Rows from block 5 of the image encoder, named by matrix and row number. Rows with one number belong to one neuron. Each number is 128 + 32 x the weight over its row's rms, rounded and kept within 0 to 255. All counts start at 0. After the name is the row's rms in percent of the matrix's.
# gate: MLP gate (encoder.blocks.5.mlp.gate.weight, 416x160), inputs 80-159
# fc1: MLP up (encoder.blocks.5.mlp.fc1.weight, 416x160), inputs 80-159
# fc2: MLP down (encoder.blocks.5.mlp.fc2.weight, 160x416, transposed), outputs 80-159
gate.51 068 [115  92 152 137 128 140  78 173 143 161 111 124 136 143 130 172 155 149 104 127 209  74 125 131  92 134  81 142 154 150 116 103  89 124 113  88  98 114 156  88 133  80 137 122 154  74 163 137 130 131 144 127  90  85 134 135 120 139 169 143 115 121 124 105 114  88 199 121  80 182 135 105 152  80 176 123 120 128 120 160]
fc1.51 079 [172  65 135 138 180 177 111  84  91 122 115 125 151  67 143 203 113 114 111  96 119 166  82 102 119 150  91 111  68 122  79 142 138  61 158  83 161 146 144  65 170 118 127  62  95 122  90 121 163 153 107 143 154 157 183 123 147 124 152  85  74 104 117 171  65 119 141 126  96  95 146 126 145 107 127 107 104 192  89 152]
fc2.51 076 [159  48  64  94 164 145 128 128 181 150 191 146  85 152 129 155 119  97  50 120  50  81 153 141 126 113 140 179 164  94 134 124 126  85 188 143 113 152  88 195 165 171 185  97 179 126 122 116 114 172 112 157 129 139 123 145 132 185 165 104 124 104 132 109 123 132 167 145 107 158 168 126  92 103  99 153  97 114 145 122]
gate.52 074 [182 102 133 162 152  75 168  90 135 126 136 135 183 141 138 147  81 169 120 140 119 148 120 114 103 172 141 131  92 113 175 146 152 111 142 182 164 100  89 144 167 101 105 193 186 181 114 119 152 182  99 115  99 121 159 153 157 109 138 106 125 129 134  56 140 121 185 180  68 109 139 133 201 123  39 131 104 174 100 163]
fc1.52 070 [ 58  99  90 134 147 179 130 131 123  89 143 132 147 106  83  82 159  85  82 154 108 113 124 154 120 139 107 114  98 108 125 175  77 133  89 102 163 152 100  99 120  90 108  84 101 110 101 114 149 183 158  95  99 160 118 122 117 103 151  91 122 127 150 179 119  77 123 149 158 149 128 169 111 176 181  61  75 174 170 144]
fc2.52 071 [170  66  86 151 103 148 143 101 130  83  89 131  60 103 108 153 153 131 179  96 100 139 110  92 139 155 137 176 160 133 116 111 110 137 103  91  71 105 157 190 138 139 112 195 158 163 149 121 165  75  83 113 160 157 157 175 164 116  90  88 140 203 154 142 102 160 121 122 203 154 114 120 106 136 108 123 131 100 119  68]
gate.53 050 [205 127  84 110 109 137 119  76 109 134 189 132 185  94 145 136 100 108 193 110 177  98 110 124 140  97 130 110 155 170  98 158 170 141 171 159  87  95 121 129 135 141 139 136 126  92  84 169 149 145 125 150 126  79 147 105 156  51 148 108 184 108  97 151  95 112  96  95 128 188 144 110 145 136 167 106 140 137  86 147]
fc1.53 054 [100 147 177 131 133  88 135 159  59  98 171 151  67 140  69 171 120  76 176 185 164 145 138 155 142 123  93 133 102 165  97 149  92 132  76 141  90 128 103  62 145 148 148 154  46 124 120 165 142 180 166 142  57  88 139 117 157  87 142 117 101 157 141 113 101 148 135 122 118 127 167 150 126 129 132 152 107 138 163 134]
fc2.53 055 [142 153 194 138 164 128 105 115 103  98 108 111 114  86  62 100 146 136 158 131 125  84 137 123 107 183 110 176 184 148 159 139 117  99 146 110 136  96 159 104  94 144  97 115 129 182 152 109 123 118 104 112 127 167 183 116 105 141 142 125 120 149 108 126 125 179 143 154 141 142 185 101  63 118 163 112 130 164  62 137]
gate.54 057 [119 125 108 127 117 131 121 108 171 136 150  77 127 150  83 146  88 156 153 117 114 141 138  55  86 209 177 104  74 140 135 131 134 129 128  52 128 121 131 106 130 107 115 129 122  77 106 145 155 155  95 127 176 125 100  89  63  98 163 123 156 120 121 105 107 140  92 118 220 129 106 135 167  96 127 157 118 165 144 168]
fc1.54 056 [ 93  85 137 155 162 162 135 138 119 126 137 135 148 134  83 118 141 149 183 100  66 179 127  78 115  95  89 108 110 119 115 159 125 149 146  85 100 183 127 164  94 118 149 142 112 113 128 130 147 106 118 122 121 143 147  95  91 102  72 110 107  70 158  54 109 132 119 112 155 107 147 142 130  74 142 147 141 170 151 107]
fc2.54 054 [ 87  84 154 138 171  95  73 122 168 157  71 149 141 128  97 106 122 154 172 114 130 101 145 148 121 139 122 122 189 124 130  60 134 148 105 126 145 142  55 143 106 120 143 138  98 137 133 108 130 170  98 150  88 166 114 115 120 203 119 172 112  72 137 130 111 152 127  90  68  82  97 125 110 118  58  71  84 113 144 120]
gate.55 090 [174 140 155 115 147  92 186 117 119 141 123 121 129  72 113 120 180 115 111 156 142 134  93  66  93 169 166  76 159  89 127 171  96 131 117 134 126 136 134  78 122  76 150 128 161  88 165 136  78 152 126 182 120 155  72 129 162 119 130  86 193 103 141 127 160  80 121 134  85 179 106 111 153 163 131 150 141 164 154  90]
fc1.55 091 [107  77  91  97 149 131 115 137 137 140 121 122 101 119 133 114 150 189 117 159 159 136 122 170 122 162  80 143  79 138 134 147  83 114 131  88 157  95  97 126 129 145 106 128 100 161 128 184 165 129 109 124  61 145 132 115 126 106 186 169 164 154 128  93 142 123 142 113 149  86 127 106 110 141 122  44 136 114  56 182]
fc2.55 091 [ 67 114 145 102 124 150 162  81 135 125  89 121 180 174 108 154 151 110 170  74 116 136 170  93 121 123 139 129 144 135 123 156  55  58 117 117 136 116 141 101 108 194 124 144 153 122 121 137  81 168  88 185 117  90 126 199 134 117 141 105 116 138 117 105 171 162 129  79 120 127 149 128 139 157 122 109  90  58 124 167]
gate.56 103 [ 80 156 158 161 154 110 119 142 109 117 111  96 130 131  45 105  89 111  89  89 155 106 138 136  75  62  67 149 140 106  92 129 186 158 174  89 111 104 117 171 107  87 189 107  89 122 187 133 117 138 146 172 105 131 160 153 100 135 124 142 181  93 134 143 155 108 111 125 111  75 142  76  74  77  94  69 122 136 168  93]
fc1.56 108 [199 152 132  71  72 169 113 178 126 105 145 174 131  71 164 100 157 170 144 184 149  97 153  79 140 169 138  76 203  92 106 189  86 136  97  58 157 132 124 100 103  68 185 110 119 148 108 111 125 153 163 136 132 143 129 156 137 123 157 128 135 156 168  94 127 136  98 163 154 164 136 138 186 154 152 111 119 128  91 160]
fc2.56 108 [149 140  87 175 108 145 146 116 165 199 161 113 136 166 115 127 153 116  86  82 120 183  84 148 185 110 143 109 166 105 171 109 108 119  93 102  80 129  90 128 120 122 136 130 133 161 188  99 128 102 112 125 121 177  88 127 105 159 121 105  86 155 124 150 136 115 111 132  61 142 144 101 121 122 170 186 152 112 124 174]