config.toml
encoder_arch = "mlp_mixer"
model = "image captioner"
image_size = 64
crop_scale_min = 1
horizontal_flip = true
encoder_norm_position = "pre"
encoder_mlp_ratio = 2.67
decoder_width = 256
decoder_layers = 6
decoder_parallel_block = false
optimizer = "muon"
grad_clip = 3.0
Rows from block 7 of the image encoder of a small image captioner, named by matrix and row number. Rows with one number belong to one neuron. Each number is 128 + 32 x the weight over its row's rms, rounded and kept within 0 to 255. All counts start at 0. Numbers have three digits each.
After each neuron's rows are labels from the 100 images, of 14976, where the neuron reaches its largest size: "strongest on" is what is common among them; "patch colour" is the nearest of a few named colours to the mean colour under the peak. Only what is clearly more common there than usual is listed. The data: photos with spoken descriptions (Open Images, Localized Narratives). In brackets: how many of the 100, against the usual share in percent.
# gate: MLP gate (encoder.blocks.7.mlp.gate.weight, 416x160), inputs 0-79
# fc1: MLP up (encoder.blocks.7.mlp.fc1.weight, 416x160), inputs 0-79
# fc2: MLP down (encoder.blocks.7.mlp.fc2.weight, 160x416, transposed), outputs 0-79

gate.46:137154129096120124110140198176097126100090179161100096146162148134133156148126104169165126137143201144067168134139076137116150105140079050089127169108111189089161097201132138112138111122158073055114102126172075172136154141140124126172103102
fc1.46:155111128116100105086143164132135116116104077170102114119164094090144135157084116170138095127103176167137132107142138177061074094131125104104085122071111097161166150164126104076091179086129133114182142150090106071157100148106131179112181103
fc2.46:102122185141174217144096071147120159128147178170118155104138104135146088182134118116175122115151138184137136101178153143111128149125151107109167082091124152107098099135125089144093117118131102075137122145147143117136148114101104145184185155
strongest on: text has "wall" (45 vs 19.8)
patch colour: brown (69 vs 29.5)

gate.4:201099181096143119136149113117116113142128107107072147205167111093115085095118115088080104092103169124090083106122095099164141104114133170153122191134080194122147140111127219195106139134126106132162150116074132162107106127131152129093161166
fc1.4:210077084105037129146131106112121061063107117170113128063080152153129079162135174114111129151153159157124108116110111076142178129170152094139144147154107131117148111109137136129119175147061110129128115136147136144107123109141143174091150092
fc2.4:131144083114155104180184150108120093105100157107154173131167122193151107137146077190122154153126136141176168091136132121160144167154140125164051109116134105123089150149152060123113137073150125139094113082104101175091173132128170064173149090
strongest on: text has "sky" (58 vs 24.7); text has "buildings" (30 vs 10.9)
patch colour: grey (61 vs 31.4)

gate.163:129111137101157106140132177135110146157115102165116099103094096161128081148168076152160194123121164096135076091087155063154146153102129151166145177137174107102138167065088138155198122117162107118114091124107123123194109108107195162131092189
fc1.163:163157100115154112060089127151146166095088170061115065098087126057152136092138092139166194111094126086113149118123082106213160129111080176104159096165136109132142088126146138138102097089102103097172149121137170179077165147188108116172094156
fc2.163:137090149180142107118125118129105110148138142187101114178134140168141143139145116133170165146155067158127146133069149157146115162155201126158123110040139109159149154141168133152091136081080146105098091078119180116148111094169156142122167198
strongest on: text has "wall" (45 vs 19.8)
patch colour: orange (42 vs 0.9)

gate.356:127092125077143131127118167113145081104131087129113121139103108101102095110172098107129124050155103088161112094167112150120156129145127120127063110153130176165131177106158135107081112180075073163136189111192132124095104136155161168109122097
fc1.356:109126077079143121148133147107166096041133150138171123099164204089090066136162135180130164127156208115138118093120137169151129142185150139143105063130121136130160096105112136151042116183142101145054105099141169113083118087108147126086130116
fc2.356:153138088139098193097119065125168140121123144077130113121132063083125195091129135162078116157182100105124192151114077147126093105076123165123086128149114122051155137113131119162140162108115088143161134102180068123192092131143120134084112145
strongest on: text has "people" (44 vs 21.3)
patch colour: brown (64 vs 29.5)

gate.100:181107174142064150106123106128109080137119146151054140105110160092143141138140160170109122146104139105123125127173125115107168165146103167145123126156169144067107138137142120100127109134190196163129137081083081092165178126114151080070140104
fc1.100:129129119103048071108068145136152132159108109113170150083142153155171094130129114128114161140119152110160112180114143096122163165159159148104082191084194162127125123087112106187087150159136103147126093134117133115047128118138153051130099094
fc2.100:130157195165125108154094113144111128128074093112104139145126135133081120144161125112163145155119168161096110131168175160152161131142055165121178111152095078194106150086137094124094126120135157177113122107123114169179098100128150181139141129
strongest on: text has "grass" (32 vs 10)
patch colour: pink (32 vs 9.9)

gate.306:140142154145152133129155103092104052103112155150203143189142112107126125118153092095134102141188096152090094102124129178101100139147178103100146180215163125089119125165190179133161123123162148160126109151111086147170156111078152122095153143
fc1.306:085090170128114120124117150134089135086192191124131104153102097134097119133115174184105146116162145091072087186129129140119106127085133095074128154188161086080059126129076117106127080064157119115141119124144111167189154155127136142207179147
fc2.306:074118135136103131084142111157116156141141145168074186077115161189135130075074201164130063198146161128140120065131079074096171149157126169066091119173143118140125125122087137118086102094118125106116083134145141126122119131099102154158069118
strongest on: text has "sky" (64 vs 24.7); text has "trees" (57 vs 27.4); text has "grass" (32 vs 10)
patch colour: pink (25 vs 9.9)

gate.281:195129194147137167119121169115122148148145138139109111141135104176112105098068142141068106116175143096126128141116092109130127122125135126155140142105131082120091088125073137080134141167159106122173138152098060118101133136128068083096149154
fc1.281:173125143166116194095156161125043100155128155129176135114129090136129134126122114138113152096165173102119135136128112129127070131126159118149075123141131091089045045141083104142121122149149134120141167211074116138138146109136081146161108120
fc2.281:177150155139160129104132115112110169117144128142094124151138112183099152149177090129192147138074151156118070173125103193145144070125152130028077138089121150155155148131158147044089149119094113120115112109132129135116129179149185177129094126
strongest on: text has "plants" (32 vs 10.1); text has "grass" (30 vs 10)
patch colour: grey (66 vs 31.4)

gate.200:137170143129109075113118092188100170144098130119115114149189082128117117136163109104114122120178106119161144162091143103073085184102106127153108066150158134088185155157157077124155122165155112097115098140154151095163080123106164146127111129
fc1.200:116128099149108067126139152174128147131154115069190192145136139107130139108160189142085140119141101139134092112096141171162128142074146109139193102142160157144147172121086168141107113124144110140144111083190146119143131069137109164151124124
fc2.200:090138083136125122146101133146132134062116170112167203107123140108112087134124069139090176091098177103063098142206133143087147108131106085063150165181106140088105118121203134139146102045111101092133106136144131119079109185078121097125086056
strongest on: text has "sky" (77 vs 24.7); text has "trees" (69 vs 27.4)
patch colour: white (25 vs 7.7)