config = dict(
    decoder_connector='linear',
    residual_init='zero_last',
    epochs=3.8,
)
Rows from block 3 of the text decoder of a small image captioner, named by matrix and row number. Rows with one number belong to one neuron. Each number is 128 + 32 x the weight over its row's rms, rounded and kept within 0 to 255. All counts start at 0. Numbers have three digits each.
After each neuron's rows are labels from the 100 texts, of 14976, where the neuron reaches its highest value: "tokens" is the input token at the peak. Only what is clearly more common there than usual is listed. The data: photos with spoken descriptions (Open Images, Localized Narratives).
# fc1: MLP up (decoder.blocks.3.mlp.fc1.weight, 1024x256), inputs 0-85
# fc2: MLP down (decoder.blocks.3.mlp.fc2.weight, 256x1024, transposed), outputs 0-85

fc1.187:117116100139147122157155194151130144072184099106177140120171141171124115117150129123171099125173128141093135040135119119129088172093139080139068175101140129108131131094150109133158184087057118093177112154132134059131126063162166191109155167184149165129103130
fc2.187:148085070107130152070159087100127109170118167123097100133108042124128114132122156123105105109101116146153086094118167129127155125131136164137148094107104115091171108065165074090190140150111146180127165104106157130090159084108177145100075138155189128115135105
tokens: "h"; "t"; "2"

fc1.132:105115200174129098105131153154145083101128070077145105103161117161121108120092141149129155172192126117103151142129102146189121138126135170140176137094074138161165137206148185104101113161050116157140133064090155154217100117108065156112133114137148102124105088
fc2.132:125126143117117135108080196139142147136121107097094107166201113081100128137146085069101133162119129083074095182136145107076194118137099119140107102181204160122138117094104163105164141113082095152149174121121121088115142064183121102121114155168147154106127085
tokens: "h"; "l"; "r"; "y"

fc1.314:111125126150126117173144141128125077073129167166141120116142197112144151136129066117141024184149189193164166154104112125156142113140160073172117140111150114148147133142131087078155144148127137183125157116128122132106124085057163141144123179128099088124104105
fc2.314:118145137142180109090054132138158093129094139147121154112111146162151051171127130063139171118127086141141180105082198120191139125162165170105142152144068171144121117201141079154124093155101126092169195153114127149134103113102101086134149127127120090102144177
tokens: "h"; "n"; "u"; "p"

fc1.9:167158120174122141133145115111121070138149173160168086156130131181101133205132119046079119140112117099143155127172114162136117196138155133125105165145174111089173114089028158107103134138122193120181135082106128110162132152113096104143126072171101188154095097
fc2.9:130130128107153150120101119168121172148080102084096144131191148154131072099109191192167150089197128113074120168139153149058137076101047115087131064164108130110167113103112163157143122068117094126087091081127073102106070162212131145086109105063119097122183132
tokens: "h"; "n"

fc1.522:199155121099062156167118123146166107143111101090099143128110173096083172147104113143103146163140094080166104152064134142129133110061120085101141135139190103099116107098073119128168151197155114106131135051087152108134098144127095150146067161172135109152110132
fc2.522:124142117106201079133136186130172141122154153139141144121168136131155144103119187122146180153141095136138152108176109158154069157151157170111129130119050125123096149103135073151111167114102129118112115120109045143030120150168141090182155146144113112118113156
tokens: " "

fc1.589:164173157147153093151154162135167188117111103094110184101105135154130147090138115148163136088141136132128034184107112151135101170152178139075090108135169127126102099157093108121149082138106124136177178105124169064125058136126142132063076176087123176117120141
fc2.589:089152125124149083129149099191070072173143074095140139121126118137140060172165089134128059129131135124128160117116139049117146113120124171096126169181129118111102116066149106130151080141122138151128135129094147111155166131140220128136124112091124117126135097
tokens: "y"; "n"; "2"

fc1.304:092176127132118093116117113082095122130135104194104186061133151106104206118146095166091126152132099109159161103097161156103088101112129112130161122123080141105146178103177118192107151124087140101096144093175125099107127151111172118127133169238159150121203071
fc2.304:106156100177115126133131083140140126143124146102186127116098226130080103107069136139135107130162169106085088174125167133130143082126132151140066112162133095114100150183172155141144113082169142099096067078119101144127144183132164091069110106151117097074108127
tokens: " "

fc1.326:146124122169135116127125130134147090153095110197168163099102133142087099118156169071208152121105103131133111112147087082133082105132099145122192161165105079112145144117114123103127105110104083108130166183174096127130138124084149082125168061110121104126193090
fc2.326:122082140123138150147144146129087080096116124113080122147115117170151136147130042116198117122175116143185146163107096136173130140149149058101099118105119097146089177135135152187144157147123081130117156093096175065137132154146089108096111179128122145142112187
tokens: "h"

fc1.242:156151095108144194098080148182092110169146155109110150190143178122080104153112141141144142134147122129122123147115098087154121122150097124128142143149107151096108083138131105179147092138127178162085100092163070118121092126117075095110053104183154160126141192
fc2.242:144116090134078081150149114123132111187141144122138159106134146097139182078072200105097113158161130150149181075186143133130184135112128101073129111160138102091109170173114112142127079093129166128156189139145155155092127119088150215128116145168185121091086095
tokens: " "

fc1.458:085179161088103176138086171154140160125107166121110108130148065108125137178129123100173096128111088121155192135112078134129113141109114102125064150148088122128165105085095106110116124209150134166173126053099148207099063111136065125123110143120129139169072174
fc2.458:148176116128127189138103133172159145147093139131121085174124099099107117073131092142075112073103111141092127059146138138166044121128084140150175159055106112136171154165153167078147123082177128149146126100106133132120115143086126065093125137112144157124169174
tokens: " "

fc1.612:132092113094121132103157073103123156159074133094130115148116114154111090169163122061175106054166099110111108097127148175162137112143148144194128115177146132073136133144098108135120177112117045105119097116132139113173165185153127088123153098091100146110137087
fc2.612:140172079106161119067154145193049118102133139150084136106153068104160202107106147106090099167123148098168094115042136144101136130084128087164094070083098118106124152175146114119089067142138141096127090131139164152123149122125133120155145105101133112101169119
tokens: "l"

fc1.762:169161122126096138124211111155152112093115060083112129147161163095096128130133170065147114136057147124189106140089118153130114124179127109126093154145165113133114068167132142108150116137135078114143100123151135106164141117092138157148185090113139100138146178
fc2.762:127130099177114108151116090121113133121158100153077136160182159133076134154178149152147172111156120149121073164154090127122128132156111180163111113105083094154098104105164132112153171083123123166138109174102098131079085066083137124058074150099110133104149125
tokens: "y"

fc1.712:154121155136145135146114143149183130094165155104122126158138182178153169128103103140107184166188166136099109082115205122100098118142125096156140136197094118100121144098138071133108078165072077154146113110147135110115162095182111149107143094055167144126076167
fc2.712:091135088118152153141068125131136071095078123125134127195113081122128077166113152153180106087098126142084114090126047102173141100123137140091129098136162116097110159184117165132130092164112163138145165183067167202100153129096149128128120142172162139109149135
tokens: "h"; "b"