config.yaml
image_size: 64
encoder_norm: "layernorm"
encoder_mlp_ratio: 2.67
decoder_norm: "layernorm_no_bias"
decoder_mlp_ratio: 4
momentum: 0.85
nesterov: true
orthogonalizer: "newton_schulz_5"
adamw_lr_other_params: 0.0022
grad_clip: 3.0
cautious_weight_decay: true
batch_size: 64
adamw_weight_decay_other_params: 0
Rows from block 5 of the image encoder of a small image captioner, named by matrix and row number. Rows with one number belong to one neuron. Each number is 500 + 25 x the weight over its row's rms, rounded and kept within 0 to 999. All counts start at 0. Numbers have three digits each. After the name is the row's rms in percent of the matrix's.
After each neuron's rows are labels from the 100 images, of 14976, where the neuron reaches its largest size: "top examples" is what is common among them; "patch colour" is the nearest of a few named colours to the mean colour under the peak. Only what is clearly more common there than usual is listed. The data: photos with spoken descriptions (Open Images, Localized Narratives). In brackets: how many of the 100.
# gate: MLP gate (encoder.blocks.5.mlp.gate.weight, 416x160), inputs 80-159
# fc1: MLP up (encoder.blocks.5.mlp.fc1.weight, 416x160), inputs 80-159
# fc2: MLP down (encoder.blocks.5.mlp.fc2.weight, 160x416, transposed), outputs 80-159

gate.220 118:469552543506477503512523546505535504478515516502513478542475512513501512499468484500506504467529522513528499494489501484480492554451503494525479484490495504516518520496455504495542483511497508490472482513493512491495434523444514528511501452
fc1.220 124:516499519503456509506475526496478506551501450547510512548501475481509521512524484481530519499489521469519499511463525511491501484497496498432521509466520518541493489470475476455496505509526499493490490485501512551520524504475491508558490555
fc2.220 119:521480529544471541515521482468532506498509473510488479524507512529495456486513525492506464484489525488483516511519490498494478505533495457465535513529506523501541518467520503516511469507461475519473473492503438494454515480475473495531513567
top examples: text has "trees" (63); text has "sky" (59)
patch colour: black (72)

gate.356 051:479481498492536500491501510535470504477547502483470511484499552459518501477461450506498506498518515507509506550506513489498527474497486497521498472461564493534475473539500532526492502515489509522486468478483481497472501517510487453509473486
fc1.356 053:506541504522503480466535498492472587499514494497500510523507520532535494403492488478500527514481497471544476471504469508512508486465507489522535513538529454513529521481454530466465521461517471522510494493491523475537486547536483519516481502
fc2.356 056:489539509468441451502475480510466516480464533478545480531490459511565513552508486472499495492508457523525502524447515516517533505509502525491491552497524499501493477561481475483471502487490545499520497520486485508501462491489467498522486519
top examples: text has "table" (30)
patch colour: pink (33)

gate.23 066:477443496502502480490494458501489532524464462514462500519556513493468512459482485497489516502478512523519479507505447490497491534507526474480492508503441472511504523483525460487499507475514454511527447510522465528535458541465460515509480529
fc1.23 069:507513483503472534498513536459501503497500523482561507546532497490518454491539469503461500517507485458450505480527499469509487514489470506530468476479486523502494464492483483507491475512502528491506460511514522474487522484508526491528449507
fc2.23 064:521554450482432478505518505439539515513491511491515477527487533503471496496553516518477477483549479494507529516464512505486500480537477512450491556537484467461486526509495486481468499506514473538512470476460539512502511525470492445521485510
top examples: text has "grass" (35)
patch colour: green (36)

gate.100 082:514505546483493499535554491522487498538465476484500502521485519492494504528456504512494443533492525471511501515498512503502473478483489513472519511504507543525465511497516480467531516522529526542503521481471499505479547472512482506494532501
fc1.100 081:548545520510558556501485481516520489500476500463543444483464475516475466485513517486485442513541509454472533492492504531482532513502458465514516508495471479515499498490469527490492484542516530528510514514529503463494525507513500495475493498
fc2.100 078:508515513493493532510506493499493465501508517508507488500487508519530531535553532483506508498478532488486467481535483514483509531546546517462441506466504495479478534490534484500452519467478504506511496525494507499482495479481502537518514509
top examples: text has "road" (34); text has "buildings" (31)
patch colour: grey (80)

gate.257 110:441526503498531476512479482532483503490466504448481458498435508486507477521525494500504522539513526511516507546466495508472486504514508488477527537520424480523513520490506507483511490524504493559476504491451463473488447529536515497532500480
fc1.257 121:489542444494461476504474536476498500485488527542523504535515466520541510480534491491528512485507490461540505507511487532515505481447484497500513509491477509466477486502483518508522496503509485481527524530496486460461523471479494502475476483
fc2.257 115:499502515494500481494491481498497501510501486468507476464502531465429501470406486480532471515519510508489466504465486488475516462528502507488527474553501565517507495490525510489485479501460491544503469510418484491492507497494511472499502534
top examples: text has "trees" (58)
patch colour: brown (64)

gate.25 090:468496500505478519538508505522500490511503519516463511498483505455537498520493508472517522491496493480463459445525483498507480553455460496522501500487470505519472491520486489553460532491496483504501484497506532474516513483473487507481491498
fc1.25 085:524422456485500500487473544483487534502473462484497488527498519550477461459471474491546496509522513474527526462488514526493532523516515483530497483520471502518512554539537520486518484501507513467504515511489475478506496542554491498519498542
fc2.25 093:500530471481529512530461479445497448490471503498467492482518542497516497511522489504541495478525503569510533533520488508448487489496516532492479536485469483504476534513541464496474468512529485500523481428525525505497520492463560518496489482
top examples: text has "people" (43); text has "sitting" (33); text has "persons" (26)
patch colour: black (46)

gate.94 082:460530490503494461503465501535468507484502473489474484506537490476496485483474485538509501518496471519468491521501517506478474501514507485493498472523498504456501530451485512488500556421450520521495496497553527511518530495486502511515498497
fc1.94 085:468472503500483485535509477463494481492502520491466505513513476529481492474499540463558476524506472503484535464460496467498434502490511506443542494507541489468514490474555553497523497443487476509522510493564531516516504532516516503488480524
fc2.94 081:522565497549497497520478496504498526510465496480518505461543489585464496533506465501506451509493501505508496526508495481552508493455501467479493530489507430525518530528507494511513510499534494477477509516495490477496507481502512519481509534
top examples: text has "plants" (30)
patch colour: green (38)

gate.299 113:508490459506459501524530476469511473522521528560545518504505494473498506494472471522494531483498455515544509478500512500514486465500495505507539504459452479510489478498449486472530485488488480506511510502483526508481506497487577485439496491
fc1.299 120:478524495514485529514500440512534552534498491477491473482490458496495490504492495460504472534484527503508487578499509490495461499540536501487522494551514510464493561521555495522516498477505533489517468522514479500514459463510480466513473493
fc2.299 118:534505539522517461532490487541507454528499489512498489459551446501515491484487479534498462546534506521541533512524522489526498510475481545487451522478486512511537520483538508511471471506494444514518475463511526542546497499467473505504470463
top examples: text has "wearing" (30)
patch colour: brown (65)

gate.186 083:500542514501500438494515487495526521468487497505494497546562516472529533517426507506530468547482472512503526520473512502490467503487527495508479482544529440522497463543481516534505520455508481525514512525500526476485517486511488502507507524
fc1.186 096:490531489498522494534464476446497486533521516549539537487443473494485505487540464458505507499500500509493487516501505532497506482483527488534499538499552539527480544466495465524484493526511493510514530495489500477547488467504488500531517468
fc2.186 080:487510514496481543472467492505494486506489525488535462472460541488522493523469511458536506508466452513487497520491486518463513477540505518493455493478506496552458472555457535473498522456472488490524517505523512533506491491488492433458489503
top examples: text has "water" (28)
patch colour: cyan (43); green (32)